python train.py --crop_scale_min=0.7 --horizontal_flip=true --embed_dim=256 --encoder_parallel_block=false --text_encoder_moe_every=2
Rows from block 5 of the image encoder of a small contrastive image-text model, named by matrix and row number. Rows with one number belong to one neuron. Each number is 128 + 32 x the weight over its row's rms, rounded and kept within 0 to 255. All counts start at 0. Numbers have three digits each.
After each neuron's rows are labels from the 100 images, of 14848, where the neuron reaches its highest value: "top examples" is what is common among them; "peak at" is the part of the image that holds the peak. Only what is clearly more common there than usual is listed. The data: photos with spoken descriptions (Open Images, Localized Narratives).
# fc1: MLP up (encoder.blocks.5.mlp.fc1.weight, 512x128), inputs 0-127
# fc2: MLP down (encoder.blocks.5.mlp.fc2.weight, 128x512, transposed), outputs 0-127

fc1.261:167130130134124135121134129130139126128134130135119133139161129145127129131127199116160127159148128125122092128131127102127148125141132160128126116127128126112121129120120110154126130112126163132136124116126244214098126126113125089149119132125104143126128154130149127141000110134131137136127126132208043126149156128132123186183120159132146128135140123098125146128119122147127123239206
fc2.261:129149128128127129146139135178134184128000116129120132128129106106095145133124130130126127136125117167128131128128089128104117133137137109000131126050122114118122134130137129135138128183125129134104128134119122128126118136133129132121130128143119127127156146176179117107073134068135113163131000128132129129118122138140120129134124129129110080135130094181123127139141129140124024129119
top examples: text has "sky"
peak at: bottom left

fc1.245:130134135129106122127116122137162125183147140133127126144100176096134118127008125146139075134114125121188120127167128135133147106169250157121158128126069141127149127124131128183127128133128125131125131130100128095142130127129132093128121131095141161137140112088126181122096117126125205130105184000115126129086128129126099128129153109135148135123215128095133148111126130129049127104203
fc2.245:146121133005096062125071131149116126128135218128135136134128094127113121129130137128112126127128128128135123143152128126125127129119000113153128128056129255109013122120128126128129127084132136110139150130128163128127139134127128128110130125131128134130132144129015111130140191131126130124131110147129129126072125132156128118114128126137087158128107131127126126125128143098213128146128
top examples: text has "wall"
peak at: top left; top right

fc1.373:140124146138090133128128154149228099147129004129133133084124118134114126141153127117104132127152128128130117132140130136102143160128127168090127124128122161129124127092127129126115126130140111131125127127133125017126126127145099115132062137115114132245128137128143048117151127129146127132129125132130128126138187101150119129126127255149148127058205136116132107062144135126132131130123
fc2.373:130130135131107135114076127133120113109083135085131121145130127128129130132156108129125134101117069000192112131160129152126141123114025126126126105165126081096102140000128139112153189144128127125129129160188125126134126120142114131129127124111098106115129133129131124126137135122132123129128128125150132138132108168131133105129138187045162185100123125153110150131129151126134049121116
top examples: text has "sky"; text has "buildings"; text has "building"; text has "windows"
peak at: top right; top left

fc1.330:052110128130128138129129147132128102241128120143140129088123131118129110102137010123129140116135210122140124031131089139128159120103147130107126120111144129006192145131130121141104168146145089131128126130125255070117128131176130129124124128135134131147127142126116129133127181126136129128128141127141125122112135160135153077120128114120128131125133025136157134135082087130117137145128
fc2.330:115146128120128127122132128128190131134134137124132128126186141087141161105114128140132255127136135092127128018124138132127113117133126146127162129099124168000127134127127131087132147099132109116130128095140045128186080168122133123128127168104136127128129129129127098130138134122127128133163190136129114109130128179123141105123120120162129128117125129129144119118128128122125128113137
top examples: text has "wall"; text has "wearing"; text has "man"; text has "two"
peak at: centre

fc1.57:137120154128124114116131148129141116128134131108031092193146071124200125126091088128128095125118132130116127143128125129128129130118083166150116150127154133146196128079000186129128113155139082128127144120184128102151135118125126068129129126132123129209139126128128125131128114056153130167128130241118130213128125130123094178128127125147119091136119129127138130127124146128125230130161
fc2.57:123124127155132127138129121103117117147158115095000124143130127130128126140141133126121138125127124234157241061129123006126134116126134119120091117179136118149228128087127130132167151125120204108086128111130128098138239128099129136127064128119135133128125136135127128127129129118111079135127206135132129128129139128145098124123131166128119129131107134128115180103127129127087137127128
top examples: text has "wearing"; text has "man"; text has "woman"
peak at: centre

fc1.18:142127147125215128116127128210127223114093128130105128120159128128128127122133207140131129142153133129128158125125146122165116145157123043125131114126080127162097116138129123136130140129173085127125111140180000133132129128128098100115128116126143120131122128130125146128176117133110130136124132130130130124187120128128129129000135125137117156129135099085097064135126128126129127144132
fc2.18:129125086176128127122143114142136136129136123137107148127124118128093120117068142105086157102128123094095083104129124123140135132134141133143129126130134128130117135238084128118122129119142135138145128127147109144177122113255148130125130126118130182189075134128178114215194052122131152120152130135126117027123054110099144142124124138027140138125140128108129129129130161130118132149127
top examples: text has "sky"
peak at: middle right

fc1.447:128131127144104119083098135255133083139125133122126125104090127128123128127130089145124126184127128117128126196130223095128122127126131128135130128130177131062243119223169048125131128124132098124154130134128145111155147143128135159127129136126130144250079132157130129127063140134104129110145134120136073127139145127128127129132183126127132113075127123125148128170130128147115195131113
fc2.447:116149146159129122126124125108063110132129125102000128138199115125125129153132130129130129135111133122000125132128127172129098135128128156128087103121187143130126128127193113225058131128128087130132129144130131133080085133131129144116162170130073127127124129129135124128120127119117097131037144111127161129173123128138131133151126095116128120114200153101128142126128169115122174114122
top examples: text has "wearing"
peak at: centre; middle right

fc1.360:138117113000130178130167128127127115123187133087134100125127129128132070124128126129128141123108126125123126116125151128186053128154107207203135140113128137128182114140000127121082129105117085137128134186040117119133057145134147128125124130125128133136132143169125126124121129124128126186138127125127083128130129097068076126129079182132143128140129128130124129114132133124158202127132
fc2.360:135125129100137173049131109097112126131136128104110123127119109127135128090136139156120129167120128127130133071128129128138051130151117129136070173115115124226255131129057124130128130224126147176132133093158124115155130136125135117130126084072128128129145106105136125125092117129128128118133143126141122141132150128082077142126095198194149126128125124126146124128134128143155127143128
top examples: text has "woman"; text has "wearing"; text has "smiling"
peak at: centre

fc1.262:127123123131127128072074255129127121203127135141129129126139128047157127053112143122130129123128140124124132129133043133128137139132131101126140146174133112125128113128130129061169126172133129128048133063130128121120000081128128128131129122129125121136124142133131255111129143146141129136141150116099130127125128128094131127134123126122119102187127138111163127137118091189144129129128
fc2.262:127099124000120128141092128127108128121138143250129127129177138148129127000074132127128126140126141130128129123130142110124134165133124127130144102116143127163126127118136124120117102128145125149189122019146117092132140094090125126116123131139167131063147128148130174125122126132154128129129132129116121149123083118127116157139150135128121159105125128129122098074141133128140137112131
top examples: text has "table"
peak at: bottom left

fc1.29:140255118133128071078174054155084123128109126142130130165126131109118135118111128113132072151127121138130064125116121105162129132145142092123124128128120072128135129106120126149129126146125067111126125036138138104158128125120131107111119127128080130133163130152178126125121127134128139123000173134066178128129123205129124129129150137127127127126141128132137089125153126222116130133192
fc2.29:141123135127139129053174132128116127118131127115129142082129098126150108157138099129140123102140109130126126067123112152000113131119029132114114152135163128155128110134121127201154138147125129132129120123177035124123139086158129141124127128144115133142129082107000116133168147125140130128114125148128132125160132139127168119114127128127179060135133143093127098167122108109169116092127
top examples: text has "people"
peak at: top centre

fc1.94:025255054145127129153122156128127116133128108121119121131130132108140129128129128138128134128128116125129056007128137123118128161089129111128115123126109132130128089125095129154137120127135112135129129129126106088110126121102120130115153118131094127128125117127135120126130126131133136202048123156125121133155125126148116116141114128117135128212113122188180163127124129125138126190165
fc2.94:130067128122122087128144083126123128123126128125151133164141126173131129175116141131163129110143151127124160123094131149140128149148082161095097131158129028132091129115243129121130077125128132129156121117146122127133148127175122159127066132114232127179111094128057122134121129125231128128126135023130132160129145133127127110060127126137130036126160119143107162141103061134084098128111
top examples: text has "people"; text has "sitting"
peak at: top centre; top right

fc1.100:127127136105123128131137133124130120151144136135129124101131126104130143121096126125136171137100129142166154118131134159134129136131127139128131128132126141139100152138188131115124128126130123200124133127145132136127127130105165126122145134000122123126098126131123123124126125199133130249144123136131129128158134139149126129126128126110030109116138130000127147132140118126110128129139
fc2.100:161128129139119173126137072138129127127127130122155079123120125126130120127149146255130105131127144120101086114105129108043133126127140091131055130121143123174127160124167033127170070135131123128116131138097139177124154136184132142220114136187107136127068114134150128144127114158124127109140178066154114128135148129137097124138110128067127149139129129227121141126128125125061060127122
top examples: text has "wall"; text has "sitting"; text has "table"; text has "chairs"
peak at: top left; top right

fc1.49:130077163116144119121129132120059127127174125101130127128128132127047128122136145125125126127124125116209103121125130128086131056125157132128122122131126126129122148129126141082130135031121128104131008125125131130119130131128137128128130181158117153128128139127196159132126130123131077152125114127191135129097132130164207189213057153128161122127157147125140134130000148131136120101127
fc2.49:081126125204131130146158094101128134129123128128107149117202130104132168127128082130129137126018166176127078119169119129130127130132127125207128130132129094128122121155126129131128122129099147157119127117137168104130100113123068127134131083121128126132129128124141114122132115130147140128128128130137136124127128129159137127255126127128118123123125130168128135167000129127130032128131
top examples: text has "sky"; text has "trees"; text has "clouds"
peak at: top right; top left

fc1.390:150146131158191127124179134128145137152142131122124075128127052127128117168136115131122129130128100128179133114155131255048124156130134128126170112130126140134086127142193094126120131148099154120133128139029118124128128139128129068132129128121138138130134017136128127133122087109128117168122128106126127127146000127117130126128164127074128150130142117117069121139132129143113126093129
fc2.390:055125125127148129116093111126130030130128093121127110149136180116118112128134249110128141124121119131198243103122115093079136119137135123122145128136179121175123125124135092128125125130117132129140143136128152110091127168123161144134143099123133093207000123134126125114134229124126121110125135114158142123119144150111097182135115123120127139136172128129138142140183115125114128114123
top examples: text has "wall"; text has "table"
peak at: top left; top right

fc1.341:034122195125124125089130128255109197174139133128139128129139111106144106127084131115174123117128129123143140035103129140125129133127125136117129157141135125125138128128130135172127123105107149123131149133142111121119128123117130126131124134135122096214122118123056128153134127138158129128128130121138122130136133175022140126100121135107128090154125105148132128119128049135152156137124
fc2.341:120134126087131129131121040134152147139169127129149156121136131148125118130054143097097122130139117146128106125172128084127123022129150142116125157117121123131124132115171108129140127075140135107112155061114096133156135135121136126147161137129138130134136127131115085108138172128126159098134255128085133171127134131110130129161145129128138128156111000074113144134125127074132147128126
top examples: text has "holding"; text has "man"; text has "wearing"
peak at: centre

fc1.488:131124128207111125056064132074126133129069122104230160159129137130100114130124148077130141127000130110136086125107130198123144127132123130141122120096161081164132127125131115135103127127099084127049127125132085064126154130169132173130134125127109128184126129139128130116104109124134127131140178139150142128181113128151168103117136130128113127134127109119104107125125170155131188182130
fc2.488:127224109119163130130100124222157139136131090178060122162124088149132125128167127140116125112196131143131074113133127179127153036070083045125130141124128141124129126142128131146126184141144121125074130125102101160168112127081129128104129124128133128000141144096105151140198139143101149154122127116130074130127129143162144124129124129119128069149113139125128129128111103128140022129099
top examples: text has "holding"; text has "man"
peak at: top right; top centre

fc1.451:127105090128133128127131126129124129193127175131119130130135011129153124137129072187113128127103084128120127215122105125087102142140128089176064117127118147128126000106002129118165122135131127128130126183126131124196132118127127127125083154128129163128128122133131140135159101177142159132103129133128139118124131129135169126129133184121101116128109127128119144129132141119128128124133
fc2.451:151149103127126128110115127128082125120125122135077135123151128131137121072117128127083130134117094116129122139133129134085123112107161107151000119186221131251129120127093135125128125168090127134119121160129117124144192128131125115135050123149110127138123129125136094130177131169102133129125128127244119125134127117165142028145120128148206175091124126120136128129129128127185106125110
top examples: text has "woman"; text has "smiling"
peak at: centre

fc1.52:131125134131117126128079202124138122139132128129060145127199000162136137123149138164094128127093118124109129201126136130125133128129168128142123128126138108141130134105037144131128133234123149128139126129106133073255139153118087128128125116128069130127131129126128122108097089124126127128130139139117109131196164118128135159120130156124125127128128144137124124130046127121128102127128
fc2.52:128112127126133147158000147158128119129147130122104132161131127137164129104128156121065148128130117125128163128144125133130129135118128124128077136128129126165255112136130137107130127116110155031128105127111126107128133120138031127129120119127163128152120128131132126120119110120128156139145127126169121128128191123135241127115131125117121119132125126126132124045128128123106131128128
top examples: text has "woman"; text has "holding"; text has "wearing"
peak at: top centre

fc1.328:130144128132218127142109131128136116131129128105139126128128114125096122117131130153130182132117029116132131137128125129157096131133126130128015128096144122204241147125062118134132067143082121128129155110082139169129130128123130131201124129185133031129085212128230128085130123128127125153090129127123128111118147072165102127145124120089199121126134129124128140158123132126121126113119
fc2.328:127135099125149136135127126255066127122138127146000118137139128126056246105132245082096129131130189087150177127178174149112117128132143129130072160119068127184143133118127094117114137129135130141139126118158109170118166126127116129129142170075124121136129125109135133131126113148134133115102123118141132129126127060121116121142126129126094137113121125126124128128083135098133130129123
top examples: text has "man"; text has "wearing"; text has "woman"; text has "smiling"
peak at: top centre

fc1.122:128127154128129127127158144141124145121041125140049120126129151114140111123130131124149128114101131128126123141125105127163127115132134141157127127054149075129225114127124130128128126128129013131130130000130130085124149128119132128136137148123123159175096175127128128073000202127127123129127077130114128145128121093133089128129127140127112115127128130131125137160143125167133177128134
fc2.122:124140187130134119079181139121129135126131131093059128099149136046131130164185131124103129110125129131178133000128119127129143113128130144136161125157128124127101148141136124116052125110128127105095159071113126094123127075104032101153135114129178121135128175094130131120127127134128137128121135113047128255115125123130124139156128127128133129133082127138137124127129124135132130149129
top examples: text has "man"
peak at: top centre

fc1.136:148139127127115134120134128188087128125125138118004123118129124132130135139128031122134122079127137121120128138144128127125122128128066115128128173130130143178131130128001183130128137136130127128143131121122052045112140133121127127130132131132110136162124128124113131211122227134135128185128133128022127132125130142157036131127115126149128119128081111126094131134142127118134214130136
fc2.136:131128127128139150144126120089129128094198126117127128111130128129128157131162125129125124113140129162255124096128132091124132113126122150128126167189135087255124132129076126124140135128128199128131128091224130112101177132111120148166125140124129128127135126132128129226151105104119128120110204133122121148128131127131087128127142142239160150130081100134086196129131122125128129120126
top examples: text has "wall"; text has "wearing"; text has "man"
peak at: centre

fc1.438:136118128132110131125163128083131167122103083127128143115131113064130137160125135151127130119120031128119157157105126128146126112131107127099099152081000122129105129127179255117143113107128129128133127129174153119137160121107135122130105129187127128108127085089136173169130128145128111139143127132126114127127150125119142130126155130128127171130102081130135131124133123126124255126128
fc2.438:128148115126124129122137241139127123126128105128127128126113126106142128127134145130146134126128203129076102128109151098130040081140162135128128125187153136128133114121132026106097127142109126168128255132107107134127191069134123160205155155129049090106133138127110125121159129121127133089153162120138129041115103087128143160109133123131130125121125158161138133113068168125109126129122
top examples: text has "trees"; text has "sky"; text has "grass"; text has "ground"
peak at: bottom centre

fc1.443:128115044131216122130127128103127131128173153194111131129129072124126123128128141231141130134132131104130156128134147115104023141128126133144190000242124130132130127128063115131088098127133132123098158129119120133129185129127136140134123135101126136155128221129129128113126132131128116120119035121164125129115122132136151127142132190102136134121116119127140136137107127128129120129129
fc2.443:243076070129129128170130091133119066093149162129130097127119112124111181144120152140122027167119137101129127096212131128128127125107121124199113133139165134159176140135110168170124105126130153127124143107163141135255127123153130126123128143130114127150133128127152127129159124161079116086127125122119129020157123103098126077127176117132128126083150124124076124133152138132130129092148
top examples: text has "woman"
peak at: centre

fc1.497:100141121145128130135094139112125082129122127114165133130131130131089142154125108131122036149113136070063129126144147130128132169126134154065115129074196103128127129131168109134125120123157128124128132125132128119143125124202144127120121098113128124130126135129100113120120128130133150126122148122120167000124124129111130128125120129124077138129186168129125116143134133123125194099118
fc2.497:130055124124127128136190128151135124132118105121109140135147101129128124140156128150188133129172128120017007119127110128121134096123125125128116125126117172132108126129142123145131128126093023160113130126067123152127134135125157141129136121130186129127124131149170117110128123131104112098128200127132128138114127136122134125128125152118105120187000127128128178126118191134238115150052
top examples: text has "people"; text has "standing"; text has "few"; text has "them"
peak at: centre

fc1.300:114122125138115141123143128126132012129106127123116123132128129130044121126103033112138126077137144134000123156125165124127129126096128131128140122061131094087125127166124103125125130114141127127128142138065128085101084126034150132129127137129013130137144175128137127150210127184135168129122130123158126126129122123123133136128174132102118127126154187141123128136100137121130134118125
fc2.300:143097156124118165106127169136133130107109085127132156127132128139128122127130144144129153123139124121146119129125135099131131127130125139130130128127128220130125107125137129115128124093135127130123126155060203134150000128128131142137124074172133145136158052131146128128125124124108099079001141152166116124128130160128108128134092119168130024115119135129112093126135180129208128098126
top examples: text has "man"
peak at: centre

fc1.444:135132119136129179127122138128128128130134180128186129130134128123106255133122149157129141126130122128145133127110125142109125129128129127124133122133117128179128124129127130132129154126137108128128126131120138116110126138133010134127127124158130127121168135130138000133130126121138116175120131126125128129125124128126135093128126169136119134127137132128120108124215129169107146089068
fc2.444:131076098147130149119087128095128130128127057126129123127123124130118128157129111147130159138160128112060134123111127134121035124110113115125137122126116110145127128191132128130129124136105095129132000128108168130131121128154132128142107126136128092130176133132126159130118131116126061128072122225132131128128148131128130102126128119124171130130127115124133128151158128121128125127128
top examples: text has "trees"; text has "sky"
peak at: top right; top left

fc1.32:139073123123130135164115131035128080167129127120063109127128130133134124214129067133063127080146138114145099135128136131138140135126131117128143125114144201126120138132127128255131125120209122134128192125115123141129143129151134127126123128028128193118175086126124131119141140140133119064200107098205077048133152161166110108128128107135127130167136161125094126125099127134122137127143
fc2.32:128103131130191137123128127123117136116125127141199125125079132125144125132091131125164236127127173128126025129063125094137133134126125117154127130128128096124128131148117190112122139126105126093161144130052215211128131124131134130130122137099129074186117104002129132124124180079125180130106127130161138119128063100106180128131105158191123104126110128131153096128126111136124055126127
top examples: text has "people"
peak at: middle right; middle left

fc1.294:092130125118128132128177113128124118146244149126255118174111117128132074054119128054158133128127124145130127134114129128128141174136100124127114131108159126137255130159159127078130136144131128131130114131126128124128129127133198121136131129129129130120113123131101121128100117134120141133134132125130151129130146122127128069127114127131169059180206156127127119136128165130109181125126
fc2.294:129126120127193129131113104131101150141110125169122136095117083151096139147116234148126126068143130130132127128124115139195134084139137129111130116134121179131000133110111148137126145106169150186158127127130117067125216098123114127110130163103121137046135094126137142140105127127108127099143131140131093086130138168128127129142170057127084113111092127148139149119125141186138119130113
top examples: text has "wearing"; text has "holding"
peak at: top centre; top right

fc1.82:159123139129121125132121145114161128126129115126128032128127130153131106129013175132108140128144136131127127129157141130153155150135124109132101152177127124128125127126121133168121122123140164134113129132127147130049127127127139110126126132150000119172071102124093129125134130130053128113147129121128128081214128125131128233066132154130195165132106132176142130129115162089133210057133
fc2.82:111126168156153126133109128116023120129082161109163116099128136130140124124205115118141127119128250126172129072128154125129125142122116127249115131200124131073124092131126169121128128133128148166064113121126128127108138134141127119124147125141164116133127129150006194129182126102114099120131095094198127127113126123146122186125140127134133194103182136129129107133075133128122146127138
top examples: text has "sky"; text has "trees"
peak at: middle left

fc1.150:132128131057092113119128125059130128218126142100131125097127131115134118126130136125210160127056164115130128139137130126139130068125134153122139129128046207129121148198140125142126129174128120132133103215132195105136128129124128108125128169108194151138109131099113129097159098108142128147123128123118129130155114108127127150126130000151118141116138121123129133119139118083089130072128
fc2.150:131126141129085123119108136126114129138135166122128121128124128133132146123124125120128208167016128131134107129149129105128127121128089125137220140128128130126129128133127200128125069139061128122141144123145168124132155136133130138130133190073139247153058119124131134098127128064102130129136126117111184147102205114091142000130130130164077147129128118131130026129126129127128122124125
top examples: text has "lights"; text has "wall"; text has "table"; text has "chairs"
peak at: top right; top left

fc1.25:128081128125130130131130132140172105222127130129255128171111133151127135104114126128129142128132129124122124119136126113109154128132128106137000128097134128118129135110136128153134110129099132114134139169127103136159120129121129131148128166063137128138120086180117120123141137101130130127134098101184112175133130136128120127126104116119071126127126127125123185133129143133123130126114
fc2.25:117144125127122129127128129142121145079126137132127124095123129136134130118136127150184030130106132136147160110128135133192163110123073146073241128144131071190150140128140138128104126185161141125122137136102209083127253128115115098107152112139134143043134129116163133121124119128104140038133129120129128054166129122204073068084117126095158124101143129129134121120141098127128161120134
top examples: text has "holding"; text has "wall"; text has "two"
peak at: top right; top centre

fc1.110:128120139045129134129129108134185137131129130117163126127140126131124123126129125180139137131128128126084128139125122128143156127127219124128127133091130128125255113160125162137129117152090122127194114173160132125141158105126118135125113128131113138163133132124190157000106050128144174134125128105115126058130123000135121140109158119113120119151115165149135126113128109128142128152102
fc2.110:175190045129127121129123127128179127140067128070127124128052128138117129132167158197128000145135107127128139160093120125142122150125125131126126129132123175116165141131179125054126130165127138118125131111123182126133127125128034137115131054129123108140125128132137130068121137181087129136129115138128129255146128111120103130119128120122070133171129148129160125128140102137118119129059
top examples: text has "woman"
peak at: top centre

fc1.347:147106138121131116097133200129147127128123125139025125137000128140148181146203119127100128114127131122117129127128130116121116058125075129255133123128127150018124128219134121121103128108168116103098129131128128129115090223109128127136124128131156129130177126125111158128091217120131131127131135109147129125148132127125129106161075124127128128149127129128142149106127128125122128127128
fc2.347:103102125129109126137239108147069132113127126098127121121084089142127130191124126127120136158105123123128125117129127105128139128190157128122129116082207139125129129126168094131000129145119067128127148136125131124147122134180195129138039128134141049129128176128129129037130096109166128127130123133128128140130130097212127125167214127127116128123126137125137133176141127130125073131104
top examples: text has "holding"
peak at: bottom right; bottom left

fc1.28:051128127123181148125133209046125157143128130124175128129132131086123135131159103128134160136135169144124133120128178128132115125042136128125154128124105118129091104137132192130153131112121123112137104114128104119173128154121127007135127012136117144112038122129132094127167122119123125149132143126122121122129128129129133128111129127153064130105045127126130125133128144176143000124129
fc2.28:147099122124140119128114159151072143132132128128135129028179167116127109126134108125158128135107129128135126119075120127120126099128120126159128126127123163127121070134134132132127124138126183129177186204119095150065069125132216128140113000127118128131121126122103120157094140146129102127130212130132128250132084177129130054127113122174062138145127124144128114182118144163129126143129
top examples: text has "table"
peak at: bottom left

fc1.379:129125130129136142144152134115127130128124137026129131131106124127065177140118116144129128127126172128150129126146125129122117170175126137168134115128089166129121133104136127125128103128094126148125124132076130125093128114107137126104160157105125127117000122084132167176134125112138127211161153125128088132129122126129131113241127126111122132137123124146117083186164093124116141128144
fc2.379:129124108122136134126138125123109129126120152128168130124127178124127137125118122136128188132218112147126130125123130126112193128128092119135129132124135221142091090126142090098175113149130186128097098082129120205125129128128130137134128135158128105195133131079127154065166123127134039135123122108119066136074106127129131255069125121016129202130143153134124130150158127102157115161130
top examples: text has "wall"; text has "table"
peak at: top left; top right

fc1.502:134146122129127126126135132128131152131125160133128129104125132135130129105131126132150116077112125130118150128125179114144112114115175136131131115130130128205086128127131129128136170134108162124215133149129166137087215132000133151127128128129115146101076124115104123150126129120142124129132147130133141128129131118020130123122141131128092129139122138000127130097202132207108120128137
fc2.502:115122101123124129124145140153139167255165140104106125134144137161127157129105128140167137117126149126132130108083139133122079128145139072122133148126127115123102128120109119118138111128136115153141123141116132112133182112155137200208154099186143128100133187079077110130153143130130100128145132162122123113115076120132104138130101120128069125137097120252141126125123122121038107096128
top examples: text has "trees"; text has "sky"; text has "grass"; text has "buildings"
peak at: bottom centre

fc1.155:063127128123119128127127187135127127130066129144018127126233159136114118185129224124128127137127123068144133081129131113127132117123228143129060114120128107138207115133119087113113145113124122113136125140100121133203171128099129203139127125113176131131137136141124128145126140111128143173152133137124056152113146130129141136107131121120124128120175150128129118218127046166130161129165
fc2.155:126130129127155130128124144126101113152145131123133123125128125123128122127128160125106131128129129127129130131161128130121070112158127193130147125121011128117135135200140118090119061123127210147128125129009128131144132133151041127186209127099120141111138174127130138125122133177134125125122111074020207131198120129131134101130128129068039137120120127138110124088117097120088149159117
top examples: text has "man"; text has "wearing"
peak at: top centre

fc1.129:126131123104128132129148132102132133145115112129127128143099133129127152129126200172151126133126131128171135168182130159134117147132128131127153123024130119128106025123212126129049130130086128123128140116127127144115118126193186137086079120141117127133133077090125112126144130106128104186146137075137125144113129129121115126128126001154255138070131117122082128132130125124165100126061
fc2.129:122155114117128128126138107127151197123118126128126112128067130120127128124124131129134153128149181100196109145141129160128144134128161098131131111162128078154086124140128129129125035153095128131124141117167100152108127129186124139130119112092255130255165115125121132247131135090111114145121101090119109159133081160133125124158099070125131127135115121132121156133122053089128123102109
top examples: text has "lights"; text has "guitar"
peak at: top right

fc1.273:134124124127101109128141128122129123228124127129135111133124123095136135104010074134186150126101131119142128135232142114127133051128142117125106074130069142153079159123159074168170123132152125145051138182148230128139143169134128101215130242121164155152143101124124145136128123132132128131097149123125139134128120126129134128118126039126113137125145132131135127122147129097127129129130
fc2.273:124134123132130126163126155119128125128143126121125121131122123133109108124141112171133130152121086103127067133127141129122139130132000124141198153127128137129158128150135179120094131130130130090131131111131130118150149132129210148125125124000128239145115129128135135127132135097128154121166126227128149127133135107133120096135198115179078138120128124132115125104129136121104195128130
top examples: text has "wall"; text has "table"
peak at: top left; top right

fc1.2:120060127106129255124136130093129127117142123048099132191150124117180115126130136148141117131114168129129123127000119130144136127125128091115122132128113128128129057114129127130120135132136138128127152137134203099127166060142128133124128128137143169123125144135119120065102156076126127122127158127127068123120151143098138138109116136126132123123128113067061121102135130137135125114000
fc2.2:128055119153119136145124126129068105122109143111130115154140143130130127143127166094241111119124178119134138143165127134202131128121143181132029161126124125187118097130191118082140137120128126123130128059052099128011158130215117124126123107108129085171088136122083126115125181144165145108120120126233100131120145131109122128136135126135158132126153116115128125121136174129079154119128
top examples: text has "trees"
peak at: middle left; middle right

fc1.459:125136157129128128123154126128105129137125128129127133126131131127166127128131116138122114130125127133152132097127129083130124126128126133127130071128109130154000127147127152122130136130128151120123122129104123151171128128000134129076127123151128115127123128137123132128114128116129129126118122130140125128133131128129118127114106128127132124122126139130086102128124125101126119128129
fc2.459:175144081145130136128126126131147127122141111122079145126119136131113143135128101109097120130117122206125127136115137131119121131094142127181119080129141140127255127112126128097165130055134126126133117153194151116042129126190153134146131146135042169156138194129122131124124116109165123071138123155116118119122132122128172133128124083098107135107127188120153106112134109164126182141107
top examples: text has "man"; text has "woman"
peak at: middle left